Rows from block 8 of a small image classifier, named by matrix and row number. Rows with one number belong to one neuron. Each number is 50 + 10 x the weight over its row's rms, rounded and kept within 0 to 99. All counts start at 0. After the name is the row's rms in percent of the matrix's.
After each neuron's rows are labels from the 100 images, of 14976, where the neuron reaches its highest value: "top examples" is what is common among them. Only what is clearly more common there than usual is listed. The data: photos of arthropod specimens (BIOSCAN-5M). In brackets: how many of the 100.
# fc1: MLP up (model.blocks.8.mlp.fc1.weight, 640x160), inputs 0-159
# fc2: MLP down (model.blocks.8.mlp.fc2.weight, 160x640, transposed), outputs 0-159

fc1.178 093:42 55 62 56 63 42 55 53 54 72 56 38 56 41 48 43 46 46 38 49 69 58 52 45 65 43 46 46 32 43 46 49 39 51 31 59 61 66 54 31 45 42 39 43 62 50 39 47 54 67 40 57 51 53 37 45 32 38 48 30 54 42 54 67 58 77 58 46 50 58 50 58 42 53 36 62 34 27 61 47 44 53 33 48 48 39 50 33 53 41 58 51 53 58 43 41 73 62 47 59 56 53 47 62 42 57 54 50 61 52 31 66 53 32 51 43 54 38 42 47 60 30 49 46 53 62 58 54 47 38 48 49 59 56 58 54 54 60 56 55 67 44 55 53 64 47 47 34 54 53 40 64 33 44 46 70 51 55 43 70
fc2.178 101:45 55 54 48 47 65 49 42 69 48 50 50 54 50 63 56 40 45 43 45 39 66 47 61 47 67 72 40 48 51 35 49 72 38 50 55 48 55 56 37 41 49 55 38 53 54 41 42 49 54 55 61 52 46 54 69 50 49 37 49 62 43 49 58 29 85 44 43 44 42 44 58 58 56 49 62 68 46 43 50 37 51 45 62 49 68 48 51 57 53 52 55 61 64 43 42 30 50 69 41 20 42 39 61 48 33 45 38 56 41 29 72 55 53 37 45 46 50 40 74 54 58 47 63 42 43 52 54 67 41 50 56 44 46 49 32 43 51 41 52 42 55 68 51 55 41 47 59 42 52 51 48 51 51 45 63 43 54 61 30
top examples: order Lepidoptera (25)

fc1.17 088:65 54 45 44 53 38 56 44 65 48 48 57 49 54 61 43 64 61 48 55 34 54 64 48 45 46 52 46 59 47 55 56 62 45 61 44 52 59 52 57 44 38 61 66 68 60 62 54 58 42 46 59 63 28 52 60 51 38 55 44 51 35 57 51 53 47 59 31 56 52 49 43 50 57 45 43 50 42 46 47 49 50 47 37 38 62 51 47 26 59 28 47 57 36 39 33 49 34 50 17 48 62 39 61 47 56 35 44 48 55 54 67 53 36 44 47 63 38 52 52 57 59 53 52 48 41 63 50 50 68 33 50 34 48 38 46 63 78 56 69 43 35 58 44 39 63 44 43 43 42 54 48 25 51 56 68 42 56 60 42
fc2.17 099:51 23 52 52 38 57 40 33 52 47 53 41 51 46 40 58 78 52 47 46 52 59 69 42 61 59 31 32 59 59 57 56 59 47 53 50 68 57 69 52 48 59 40 52 46 34 56 65 52 42 64 35 64 42 51 41 50 47 61 51 35 73 24 41 58 58 40 43 60 43 65 46 44 52 48 39 48 62 64 46 56 56 55 44 56 59 47 42 50 47 54 40 58 52 42 64 61 54 55 61 59 51 48 33 54 52 40 56 42 51 43 38 43 59 35 58 37 51 49 72 61 63 31 58 58 37 38 38 44 33 53 57 46 50 43 50 50 47 67 48 41 41 65 58 58 60 69 50 49 43 53 49 56 61 53 32 59 45 58 57
top examples: order Hemiptera (55); family Cicadellidae (27)

fc1.49 064:47 42 43 57 43 59 37 45 31 63 47 35 53 46 56 77 56 60 52 55 61 50 45 58 51 52 60 37 51 60 54 61 70 73 39 56 48 40 59 44 37 34 39 40 44 44 39 43 56 45 62 54 50 57 43 41 63 58 75 50 49 52 41 61 52 45 45 37 65 44 52 47 41 48 55 48 48 60 58 70 24 42 49 41 42 37 54 40 43 60 54 50 68 32 33 52 46 44 67 30 55 47 51 64 48 54 46 45 60 43 38 54 59 50 31 62 42 34 60 69 61 42 64 37 64 44 43 47 55 42 33 54 43 30 34 51 41 49 47 51 41 42 50 62 52 55 53 58 68 41 59 54 49 49 57 59 52 64 62 46
fc2.49 070:58 46 42 33 30 50 69 48 44 57 46 75 43 62 39 49 61 68 21 51 46 50 40 37 51 55 66 83 37 52 43 47 55 48 35 55 59 43 43 56 48 39 46 55 45 54 51 49 63 54 20 43 65 49 54 54 57 59 42 52 65 55 56 54 45 52 65 57 43 52 61 57 57 55 44 37 55 40 50 68 52 50 55 35 61 48 46 46 37 45 49 45 47 62 59 62 61 50 42 40 61 60 39 51 66 46 56 55 47 47 53 44 45 64 49 37 57 52 41 50 43 42 41 60 35 61 54 42 61 45 49 46 53 53 36 65 44 44 49 63 64 59 51 44 33 58 51 57 38 60 38 41 55 43 40 53 35 23 52 69
top examples: order Diptera (77)

fc1.56 033:61 38 19 42 67 40 40 59 56 35 48 56 53 48 52 45 42 55 49 65 60 45 55 56 44 52 65 56 39 37 51 29 58 51 52 41 52 50 73 40 41 52 54 65 56 59 51 47 47 65 42 56 49 65 62 45 48 41 51 59 44 51 41 43 61 63 57 72 47 44 53 26 52 39 43 38 56 27 40 60 57 42 37 58 59 38 51 40 56 50 41 43 31 55 33 50 53 53 55 51 57 52 30 55 41 47 42 60 54 61 40 57 46 50 64 63 54 32 42 47 55 37 48 50 33 34 54 63 59 34 55 62 44 67 44 46 54 63 60 59 42 50 71 54 59 60 60 46 54 35 66 60 54 54 35 51 39 50 46 38
fc2.56 037:47 40 62 61 62 68 45 50 50 42 46 57 56 37 49 41 49 57 63 46 35 64 58 52 63 54 47 47 68 47 34 59 54 55 43 41 45 44 42 46 41 36 53 43 47 55 50 65 56 54 46 44 40 44 46 52 47 53 37 38 50 43 65 58 57 49 62 41 46 70 40 54 61 51 50 70 43 57 65 56 67 52 42 18 51 50 44 34 47 31 50 35 59 50 59 54 53 46 55 30 52 55 76 57 49 50 59 42 50 50 55 44 62 30 28 18 45 55 54 48 46 53 61 47 48 74 48 57 44 71 51 47 30 48 57 47 39 46 37 46 62 50 56 29 47 47 47 52 60 52 63 47 46 42 34 49 64 51 53 52
top examples: order Lepidoptera (33)

fc1.452 146:48 56 46 34 49 48 46 32 43 47 43 41 42 44 52 53 54 47 58 31 61 66 50 48 50 44 41 43 45 63 37 50 53 47 47 60 41 40 43 43 65 66 55 42 59 49 50 62 67 42 56 37 54 48 48 43 56 41 60 57 64 44 46 59 43 46 54 64 60 57 67 45 50 56 63 54 61 73 44 43 48 67 46 55 44 53 63 41 60 46 47 60 42 47 63 38 60 43 39 73 36 50 61 46 52 65 56 28 56 79 30 29 36 41 60 38 53 43 53 48 59 37 25 64 38 65 57 44 53 59 53 41 49 61 53 52 42 64 45 41 67 47 47 53 34 44 59 58 35 34 53 41 55 55 44 54 49 61 37 65
fc2.452 133:56 43 40 67 54 45 52 48 53 46 44 53 44 50 53 46 49 56 64 50 53 56 46 50 54 44 46 43 40 51 46 57 39 65 46 67 58 49 57 55 37 64 53 34 38 60 46 45 60 46 38 52 39 52 52 56 50 44 67 36 26 61 64 52 57 38 53 48 42 54 75 24 45 47 50 40 58 52 50 54 61 62 45 57 56 68 37 52 54 46 47 67 52 57 47 35 37 48 52 53 41 54 66 50 46 72 53 54 69 52 55 50 38 37 37 45 51 58 53 40 62 26 32 47 38 31 83 40 39 51 73 70 32 54 55 65 47 56 53 48 54 65 58 60 44 47 50 50 46 44 46 45 64 36 48 54 64 49 46 43
top examples: order Hymenoptera (51)

fc1.517 086:39 71 52 57 55 60 50 56 42 60 43 56 53 44 63 61 47 56 40 54 35 50 41 49 78 53 30 53 47 32 51 66 45 50 44 51 65 57 73 48 59 31 54 55 56 69 59 51 59 38 54 42 42 45 50 49 42 47 45 68 39 49 49 44 45 43 60 51 37 50 53 58 45 48 39 55 46 33 50 44 63 62 50 43 38 43 42 50 54 59 52 61 61 52 34 60 52 67 57 42 30 66 58 60 34 62 56 68 38 37 48 60 37 38 37 62 50 35 43 41 45 45 47 48 44 65 54 43 51 58 45 53 56 31 54 66 56 37 74 62 40 41 43 51 28 41 48 57 48 40 41 46 56 52 40 30 53 59 63 44
fc2.517 087:47 38 39 39 58 44 48 38 42 50 47 61 57 21 44 55 46 55 78 51 67 40 49 58 59 57 40 48 59 52 31 66 33 50 66 38 45 38 44 44 39 60 38 52 55 50 55 58 48 53 66 58 60 52 44 49 30 49 52 38 57 54 55 55 64 29 42 48 43 49 55 42 51 35 58 47 53 34 80 45 44 63 35 50 65 45 63 44 50 57 50 63 35 45 65 66 54 39 52 50 52 64 61 41 53 55 41 44 54 40 33 42 41 55 46 58 45 36 53 47 62 45 54 45 57 61 55 54 33 53 58 48 46 56 69 26 39 55 60 61 51 48 45 67 38 53 45 49 49 47 49 60 50 55 45 44 34 27 54 55
top examples: order Lepidoptera (39)

fc1.556 144:43 45 58 34 51 66 37 36 56 48 46 36 63 46 61 42 52 44 39 44 50 67 46 50 53 53 38 47 77 35 57 53 53 53 41 66 48 38 39 57 59 33 62 54 50 39 33 64 50 55 63 50 67 33 60 44 42 48 50 55 41 40 39 50 57 53 49 32 61 57 51 50 44 54 36 46 52 54 33 44 49 60 38 57 37 46 56 57 52 70 51 42 49 59 44 45 48 68 61 62 58 57 17 59 49 43 48 73 51 41 61 55 62 56 48 53 45 37 58 64 50 75 41 55 48 51 46 62 52 64 46 34 49 45 57 47 44 56 40 32 55 58 55 55 69 50 36 37 39 61 53 55 62 36 47 44 35 49 42 38
fc2.556 144:53 58 51 52 76 54 32 56 47 74 47 43 39 59 33 69 56 45 54 38 48 53 39 33 63 42 44 41 26 43 54 57 25 38 57 44 58 63 43 31 32 47 30 39 56 54 53 54 49 42 40 56 63 62 62 51 65 57 49 39 49 45 42 48 46 49 43 58 31 39 40 53 36 52 51 31 57 45 45 46 46 58 64 39 50 56 53 50 60 49 48 58 43 61 40 61 49 49 50 44 54 58 62 47 33 75 46 49 38 50 48 58 57 55 37 50 45 28 50 44 61 28 56 58 40 35 54 71 61 53 47 51 38 57 56 37 45 47 49 51 45 56 48 56 42 61 60 51 46 53 42 35 71 40 52 64 53 46 48 53
top examples: order Hemiptera (28)

fc1.415 156:53 56 35 60 49 51 60 74 39 67 48 42 37 45 42 53 38 58 43 60 47 54 60 58 34 57 45 54 65 51 58 43 67 55 44 49 42 61 46 44 41 46 69 42 51 63 59 50 55 49 57 50 55 45 46 63 65 39 52 68 69 51 38 39 68 57 54 55 55 40 40 54 48 49 44 36 52 48 27 50 55 32 53 48 49 55 40 60 38 34 49 44 60 51 45 48 44 51 40 39 56 55 40 64 54 38 50 53 58 52 60 49 42 64 42 60 54 44 56 42 59 46 46 60 26 34 39 24 50 69 28 46 58 56 52 52 61 34 46 63 35 65 51 43 48 79 58 54 47 44 53 41 58 58 40 35 40 54 44 37
fc2.415 144:42 50 56 46 48 54 59 24 63 49 46 49 35 54 64 62 47 57 55 48 39 55 33 49 63 51 54 50 45 53 46 62 47 68 52 50 57 58 62 56 49 40 36 52 57 53 53 51 45 78 54 56 48 61 56 37 53 51 48 43 49 77 53 51 52 58 31 43 55 44 46 45 58 44 50 50 49 37 67 55 48 75 59 60 44 46 30 43 39 55 49 47 53 52 68 67 50 75 50 55 50 54 45 42 41 37 43 44 60 66 46 45 51 61 58 61 21 59 52 47 55 54 34 46 51 43 47 72 54 39 51 76 50 54 49 41 57 52 54 39 32 59 70 39 48 67 56 41 48 58 41 47 48 40 49 51 50 43 65 26
top examples: order Hemiptera (38); family Cicadellidae (26)

fc1.595 122:49 45 42 54 47 55 46 58 32 45 61 32 36 57 36 51 53 43 40 46 47 49 46 43 43 59 69 42 50 69 61 45 49 66 52 49 68 54 46 43 33 68 52 47 48 54 58 52 56 52 52 47 46 47 55 31 39 49 48 72 61 70 52 56 57 38 56 50 36 67 37 51 41 65 37 45 70 53 45 57 40 51 38 49 51 46 55 61 60 54 62 43 39 61 39 56 65 38 37 57 42 60 51 46 47 31 50 40 44 55 53 40 48 46 61 65 60 55 33 47 47 22 50 39 42 45 48 33 44 57 36 69 52 58 66 44 43 44 39 60 48 50 63 48 76 53 67 54 37 55 52 47 57 46 43 51 40 31 60 66
fc2.595 115:59 50 76 34 64 42 55 44 36 54 27 47 53 51 51 31 59 41 44 63 59 48 54 52 51 39 24 67 58 44 39 69 53 50 50 40 65 40 67 62 50 39 36 42 57 60 47 41 54 35 45 48 44 45 36 46 59 38 55 37 65 56 60 56 57 45 45 55 53 41 61 62 47 50 48 50 43 59 45 59 42 65 43 59 48 52 41 68 45 65 55 61 37 47 47 59 52 49 49 21 56 31 42 51 73 55 47 47 37 59 29 43 44 61 56 54 45 43 56 49 45 56 60 60 52 51 61 56 48 47 49 50 42 60 50 30 40 55 29 56 55 42 52 50 48 51 47 42 47 56 61 42 34 50 69 49 64 73 59 50
top examples: order Coleoptera (45)

fc1.519 136:52 53 40 40 48 47 56 44 29 51 37 55 45 49 49 46 49 47 46 35 54 51 54 40 62 49 42 52 47 43 54 45 68 71 50 53 43 56 50 39 36 53 41 37 42 44 46 43 62 49 72 69 60 49 36 50 55 54 58 55 60 57 41 47 50 52 57 52 45 51 69 36 39 43 60 63 70 73 71 55 59 56 51 36 38 59 42 60 74 27 39 38 53 48 49 45 56 67 46 37 50 44 52 50 62 58 56 42 72 64 50 50 32 32 45 59 45 40 55 58 46 51 37 49 28 65 50 51 48 53 64 39 38 56 51 53 43 62 66 41 57 47 55 70 54 38 64 36 45 37 56 49 51 42 35 43 61 57 61 56
fc2.519 137:54 72 54 53 36 44 51 37 48 48 60 48 42 40 50 53 56 54 54 45 56 42 61 41 55 55 55 53 65 74 68 47 48 63 52 49 55 63 38 70 56 60 41 51 40 44 49 38 49 44 39 60 39 55 66 71 54 45 79 52 66 45 41 41 50 54 42 38 54 55 40 33 45 53 55 43 57 42 62 40 53 47 61 76 53 51 59 50 67 35 51 49 49 43 38 40 40 47 49 46 56 35 33 42 38 52 33 51 51 51 58 46 50 48 35 41 53 50 49 59 36 60 65 26 41 38 63 50 63 44 32 64 49 46 43 49 54 47 54 41 39 43 47 79 61 54 44 48 71 37 54 52 52 53 47 61 54 67 60 51
top examples: order Hymenoptera (69)

fc1.609 139:58 52 44 58 33 57 52 42 44 40 50 60 23 58 51 55 55 55 46 54 45 38 51 56 60 36 58 49 55 44 53 43 38 50 47 49 46 44 62 30 45 36 52 46 39 61 42 44 42 62 52 57 53 61 49 48 58 59 58 35 39 56 63 41 54 52 60 29 18 48 48 56 33 52 51 49 65 65 32 47 55 46 53 52 57 58 71 50 44 36 48 58 33 41 45 40 42 35 55 61 56 45 50 67 65 39 46 41 45 50 65 56 63 51 52 64 44 69 42 50 56 49 51 45 40 49 49 57 50 35 52 67 73 40 56 54 58 36 51 55 46 36 62 58 55 65 27 40 61 57 59 50 60 42 39 51 29 56 71 61
fc2.609 140:66 43 57 41 37 32 70 56 53 52 53 64 59 47 55 47 32 40 43 52 50 59 44 36 63 63 48 50 45 55 45 61 57 38 56 49 68 64 49 56 48 49 47 67 44 38 52 66 42 54 35 45 39 40 42 39 49 41 26 53 52 37 42 46 58 49 57 61 41 49 47 50 47 41 52 51 63 31 62 54 42 27 45 53 46 55 39 55 60 41 50 52 50 56 56 50 67 78 50 57 59 33 64 40 55 59 51 63 63 61 41 53 31 39 67 39 42 47 50 37 50 44 34 49 43 43 49 56 42 65 57 67 42 47 69 56 49 42 51 36 67 53 53 57 44 40 62 36 53 52 49 56 43 59 36 74 36 39 40 46
top examples: order Hymenoptera (42)

fc1.124 109:35 52 32 47 47 60 54 49 70 50 69 59 37 63 40 40 51 45 47 57 42 57 55 47 40 55 59 42 43 50 61 46 44 56 51 69 39 55 18 42 63 48 55 62 56 36 49 24 52 67 54 57 64 58 62 62 56 57 49 40 41 50 46 45 52 40 44 55 68 67 55 36 49 70 43 63 50 59 29 56 51 45 38 39 49 56 44 59 61 45 45 43 41 53 45 53 55 55 53 58 68 57 45 50 42 73 51 58 58 45 52 54 49 47 57 24 45 47 24 57 48 39 52 53 41 51 54 28 59 46 41 47 38 33 48 55 64 49 43 58 43 41 64 61 47 34 45 45 47 54 40 39 71 49 56 45 49 42 57 50
fc2.124 101:41 43 37 67 56 57 47 50 68 60 46 46 33 49 50 69 52 52 39 53 53 72 56 29 35 68 57 52 40 26 49 51 46 46 74 48 49 37 52 47 36 52 45 54 57 50 54 21 54 45 44 53 48 46 41 49 48 42 40 55 23 35 42 24 53 55 31 56 46 73 46 68 61 59 67 72 43 38 53 43 46 40 45 50 40 52 44 43 56 52 47 43 38 60 57 41 61 59 38 40 68 54 65 62 50 56 55 45 40 62 57 54 41 43 59 52 55 60 56 63 54 66 37 57 51 44 53 33 56 45 43 55 50 53 48 36 58 52 49 58 43 53 59 48 51 43 40 56 60 40 58 45 60 50 59 34 48 50 59 46
top examples: order Coleoptera (99); family Coccinellidae (43)

fc1.47 127:51 51 64 45 51 50 56 54 52 60 48 27 57 47 50 41 54 39 71 44 54 50 39 55 55 17 57 49 36 40 63 52 38 45 52 46 50 46 54 56 47 41 42 56 56 35 45 59 75 36 34 58 52 84 35 47 48 62 49 50 50 53 49 42 64 50 39 59 58 38 53 45 32 41 59 46 56 57 41 44 41 50 70 61 52 59 70 63 34 53 58 66 50 49 61 52 40 61 41 56 47 53 44 51 62 62 68 58 64 57 38 51 31 24 47 50 47 46 56 60 51 33 51 43 70 36 53 55 53 35 38 48 59 45 47 50 49 60 31 57 39 51 42 65 50 37 55 43 57 55 48 51 46 51 51 60 47 58 56 51
fc2.47 108:41 51 55 34 52 48 43 37 58 60 43 45 61 54 44 60 54 54 46 56 51 41 47 55 52 51 47 50 51 54 54 41 52 49 56 49 23 50 35 69 36 67 45 55 66 52 53 56 62 25 56 75 39 61 47 64 65 50 41 59 51 37 38 49 34 55 44 63 46 58 61 44 37 54 58 44 55 53 60 37 33 42 58 67 63 58 34 57 47 39 52 35 52 55 44 46 40 54 47 34 47 68 52 66 63 26 44 45 55 51 63 35 63 58 46 53 59 45 52 56 53 46 44 60 55 38 69 43 52 58 41 26 36 45 53 41 42 56 36 43 47 53 45 44 44 67 52 55 68 56 49 50 66 52 56 64 31 63 50 33
top examples: order Diptera (75)

fc1.327 105:52 43 49 48 45 67 33 63 40 54 45 36 70 38 61 41 52 35 49 48 55 43 55 59 45 62 46 51 57 53 43 44 47 32 57 43 57 44 43 49 61 38 43 47 44 57 47 49 57 62 59 56 65 56 62 38 57 33 44 48 53 47 42 32 48 69 59 28 40 46 56 42 60 62 55 34 35 62 50 51 46 55 53 65 51 49 50 24 55 48 56 44 46 46 46 46 33 49 39 41 50 56 52 59 47 53 66 61 45 34 75 64 48 71 49 45 57 48 64 70 52 57 68 58 50 42 46 32 71 35 54 66 43 62 45 50 57 45 37 52 41 55 46 29 63 60 36 46 39 64 49 53 55 61 35 39 50 55 62 58
fc2.327 105:50 61 47 45 64 47 63 57 52 47 43 41 44 56 70 54 53 52 38 41 47 47 55 66 47 37 34 48 57 82 59 32 35 57 48 46 69 69 54 44 47 47 48 51 45 48 61 42 71 64 37 37 51 44 50 56 59 72 44 37 40 60 57 42 42 59 70 64 49 43 52 30 66 34 33 36 58 56 35 49 56 43 42 37 49 48 56 53 53 43 51 59 50 55 51 68 41 54 46 46 44 56 41 55 57 56 48 52 43 54 47 43 65 48 47 41 54 53 63 51 64 35 29 36 63 27 62 44 52 69 64 58 51 62 51 63 61 45 45 48 47 47 48 37 43 60 54 37 55 63 56 62 50 40 61 52 47 40 49 64
top examples: order Hymenoptera (45)

fc1.85 119:56 47 59 44 73 56 62 59 49 70 49 34 48 46 65 57 44 40 50 57 54 55 30 56 61 36 45 50 36 71 60 67 41 60 45 44 55 45 47 41 52 56 41 46 47 53 47 40 45 44 38 71 42 39 64 50 37 53 58 61 58 22 46 43 51 41 38 46 49 20 42 60 54 42 56 49 56 39 55 57 50 49 64 51 48 56 59 49 47 39 56 37 67 48 29 49 54 55 55 61 36 48 52 44 42 47 53 54 56 24 65 49 37 59 54 29 52 43 70 54 36 55 55 67 52 60 41 28 63 43 58 65 47 63 44 57 46 53 45 45 53 46 47 53 42 51 47 42 66 50 71 54 57 44 46 67 56 59 38 45
fc2.85 118:52 66 36 48 39 39 60 55 40 46 54 53 55 51 51 49 76 48 55 50 51 46 63 37 56 47 49 56 69 45 48 41 59 52 52 39 56 62 45 49 46 61 41 46 42 54 50 46 69 48 55 36 65 51 56 58 60 41 39 51 52 51 47 38 23 52 38 43 35 36 49 47 50 56 56 48 40 58 47 37 53 56 54 58 55 52 28 55 42 40 48 60 41 48 36 55 46 58 41 48 50 47 40 52 48 43 37 49 44 40 66 46 61 57 44 59 49 31 61 49 70 54 60 53 62 30 40 44 38 40 41 49 44 50 66 49 48 38 70 50 46 53 41 65 60 45 87 36 48 32 61 53 23 69 49 32 55 37 39 45
top examples: order Hymenoptera (52); family Formicidae (26)

fc1.560 164:48 46 36 58 45 54 49 52 39 56 48 56 62 52 49 54 40 69 48 63 56 59 47 58 41 56 62 58 50 67 48 46 42 73 53 46 46 57 70 33 53 48 62 52 40 39 55 54 48 69 55 41 65 46 48 49 49 48 45 40 48 56 54 51 51 59 50 45 54 37 42 46 56 37 51 59 60 47 60 68 39 45 41 45 58 43 57 38 70 60 31 36 55 50 52 58 69 41 46 58 76 27 38 27 26 49 46 43 30 36 49 45 51 46 53 52 63 56 27 64 54 52 41 39 43 57 45 59 49 57 69 42 38 51 42 43 54 43 44 32 45 72 50 55 48 56 66 45 57 28 42 36 48 43 44 45 61 53 59 61
fc2.560 154:48 37 47 46 48 45 52 41 42 51 34 57 35 48 46 52 41 40 54 39 46 41 46 39 53 53 41 33 42 59 50 40 52 45 50 40 71 45 43 69 48 46 69 46 58 41 35 45 56 37 47 46 61 53 57 47 37 45 53 60 57 49 59 43 52 60 47 61 29 41 63 34 43 42 62 43 55 46 45 45 65 37 64 55 48 64 32 48 50 57 51 38 59 55 40 51 48 65 66 41 55 54 61 59 63 52 43 43 64 53 66 39 60 52 61 51 36 45 58 37 60 59 58 74 50 57 50 51 45 66 37 48 51 39 61 49 41 65 42 45 56 44 48 35 44 44 59 24 57 84 54 37 43 44 56 46 32 79 48 56
top examples: order Diptera (66)

fc1.97 068:52 59 49 54 52 47 44 42 38 53 64 56 28 57 27 53 44 46 60 68 44 68 42 60 54 48 44 62 59 32 58 68 57 35 40 43 50 48 52 58 57 59 42 59 49 53 56 49 49 58 65 61 59 29 53 39 50 45 64 52 59 57 39 63 38 54 50 40 40 45 67 51 58 36 60 52 39 64 49 64 51 62 69 54 51 42 50 53 44 61 52 57 51 57 43 56 67 52 65 63 53 38 54 43 51 43 34 40 55 34 51 35 40 44 60 61 48 53 64 38 60 46 51 29 64 48 47 41 35 44 40 39 67 29 45 43 27 58 48 35 51 43 47 63 52 38 48 42 48 71 44 63 65 55 49 38 62 40 59 44
fc2.97 077:42 55 47 60 45 54 75 46 40 40 39 57 25 35 41 59 69 34 47 50 41 51 45 35 47 42 56 49 46 53 46 57 42 28 35 51 68 53 41 26 52 65 51 49 41 29 54 55 49 45 31 58 60 45 50 55 38 57 49 39 43 56 46 64 29 49 47 37 58 37 63 52 46 43 57 59 59 62 49 65 45 54 58 65 53 44 49 48 55 43 52 71 42 50 43 36 61 64 57 51 53 52 55 46 60 29 44 59 44 51 53 47 32 55 42 61 53 43 73 41 63 45 43 34 55 52 34 49 53 45 56 54 57 35 39 51 52 43 44 50 54 47 46 57 52 62 52 54 50 48 43 62 69 50 60 37 36 28 55 33
top examples: order Coleoptera (37)

fc1.427 118:47 48 19 49 47 67 48 42 49 56 64 64 38 67 49 49 57 49 31 66 46 52 61 30 50 59 47 67 66 36 47 62 46 59 56 45 61 51 68 39 49 36 42 51 54 45 58 39 60 34 63 42 49 23 48 47 49 51 46 51 46 52 40 36 51 17 52 58 62 54 48 35 52 52 79 50 54 41 55 38 61 26 50 43 43 52 42 63 56 64 46 61 33 46 57 48 44 44 46 42 66 44 41 43 68 49 50 46 54 44 56 60 52 63 45 44 46 47 48 39 32 67 60 57 41 53 54 51 40 41 61 46 67 51 54 50 50 51 55 54 46 60 50 61 49 41 43 38 50 54 60 59 47 52 55 48 65 43 64 52
fc2.427 119:54 47 67 34 47 30 59 58 59 57 52 33 63 54 38 48 54 39 55 43 44 48 54 48 54 54 55 46 38 62 41 47 42 56 39 57 53 34 61 62 43 46 39 43 42 42 70 56 32 50 65 45 52 51 44 69 55 47 36 43 62 60 40 65 46 64 71 47 62 45 57 38 57 48 43 55 58 44 44 51 38 47 45 43 39 69 44 59 51 50 55 47 54 57 49 61 38 44 54 46 52 68 50 38 59 59 65 32 41 48 43 61 53 53 49 65 37 55 39 43 36 46 55 34 50 43 24 48 40 60 38 56 48 29 39 40 58 58 65 48 58 49 52 46 30 70 41 57 42 48 52 46 62 56 29 54 65 78 46 49
top examples: order Hemiptera (47)

fc1.629 058:58 57 42 60 38 58 43 43 61 39 54 65 40 49 34 34 49 39 45 61 43 44 35 55 49 50 53 58 30 41 57 52 66 54 60 55 34 39 44 48 60 46 47 49 50 42 56 27 61 65 59 51 44 52 60 34 35 46 70 58 47 48 68 23 68 58 41 52 57 59 71 44 51 60 52 65 51 27 38 62 53 49 44 41 50 47 43 42 43 46 41 41 48 61 38 39 41 54 43 67 71 51 50 56 65 58 46 67 53 48 49 42 36 40 65 50 34 50 51 59 57 42 59 39 37 32 40 48 56 56 35 54 44 61 59 57 54 53 47 51 38 48 60 55 51 34 49 40 57 56 55 58 46 52 52 60 78 54 54 56
fc2.629 061:36 57 41 51 44 47 41 41 58 55 36 51 52 47 52 45 67 42 58 58 30 48 57 47 31 54 65 38 37 49 56 46 50 49 52 41 52 44 50 38 64 45 48 43 61 54 41 29 55 52 36 44 57 42 45 53 45 57 43 68 52 49 50 48 61 59 47 66 48 70 52 46 43 68 51 47 54 40 34 42 39 61 47 63 58 52 47 50 82 51 56 42 56 46 49 39 69 62 43 77 43 43 62 40 64 48 50 53 53 53 58 44 48 31 52 45 54 73 67 40 63 38 61 44 54 45 43 25 70 36 49 62 36 45 62 38 53 44 42 63 54 57 42 55 61 31 56 56 40 44 44 40 66 61 63 48 56 37 50 48
top examples: order Coleoptera (83)

fc1.330 082:54 36 31 63 68 48 52 72 55 48 47 58 54 52 38 37 48 68 48 51 43 61 46 46 45 70 52 39 45 61 71 62 59 34 50 56 56 45 60 40 58 46 48 50 37 50 60 42 34 59 44 66 55 51 21 56 41 54 59 38 46 52 29 64 48 42 49 31 32 53 42 51 58 36 45 38 62 55 61 52 41 58 55 44 48 58 57 50 42 45 53 52 61 62 42 37 61 54 54 36 42 57 37 47 48 54 74 46 57 44 38 49 57 54 42 43 34 47 48 68 55 40 62 57 53 40 51 40 44 46 58 53 39 77 55 45 35 50 39 45 34 60 50 59 53 47 66 51 43 73 54 53 67 41 52 52 44 37 45 38
fc2.330 087:35 59 49 41 52 48 49 33 40 48 52 69 60 53 54 28 53 26 45 50 56 34 38 46 51 53 54 46 39 48 53 59 56 45 51 55 54 51 45 66 40 54 53 63 32 58 50 65 44 58 58 45 54 59 52 48 43 42 46 57 44 58 60 49 51 60 48 63 51 53 35 57 64 51 50 56 36 42 57 56 46 55 54 38 38 60 50 48 74 65 55 57 49 33 51 50 42 60 42 67 38 21 71 57 57 39 49 55 51 46 69 48 43 36 43 46 58 60 46 67 46 44 41 49 36 70 49 51 57 55 50 59 48 69 31 41 49 64 37 31 72 37 37 46 44 34 37 38 62 52 65 37 37 46 60 56 44 48 49 50
top examples: order Lepidoptera (31)

fc1.222 032:52 43 51 58 61 60 54 49 55 67 59 47 46 52 61 58 53 47 44 64 44 52 50 46 41 49 61 60 31 41 58 58 48 44 40 58 46 30 46 52 64 45 51 50 43 53 59 46 40 58 33 60 41 64 55 49 54 51 39 63 41 51 50 46 47 51 58 59 80 43 46 55 51 17 41 69 55 66 65 55 49 53 37 65 28 42 57 42 37 29 45 52 64 35 58 50 56 45 44 51 33 51 53 50 53 42 74 49 56 41 44 37 34 52 54 24 72 51 57 32 60 46 44 68 48 62 51 38 49 46 40 52 50 53 52 44 69 62 44 38 50 53 56 54 59 36 44 48 60 44 65 39 64 43 62 37 44 55 49 49
fc2.222 032:66 54 48 61 50 51 49 63 46 51 45 59 37 36 40 30 52 50 27 36 46 55 55 56 48 46 62 46 56 47 19 54 54 62 41 50 56 45 52 39 34 45 44 54 48 54 57 35 58 59 24 44 66 45 55 65 58 47 45 39 60 40 41 57 36 65 57 55 35 64 48 55 62 40 48 51 46 42 50 60 47 62 36 26 39 60 50 47 37 41 48 52 58 57 54 50 58 49 55 50 45 71 52 51 58 48 39 46 40 57 54 28 63 57 50 68 27 63 52 56 46 31 58 32 39 37 52 53 63 58 43 43 53 56 53 65 54 48 49 52 41 39 41 57 53 43 27 53 47 46 57 59 64 53 46 60 48 27 48 41
top examples: order Hymenoptera (54)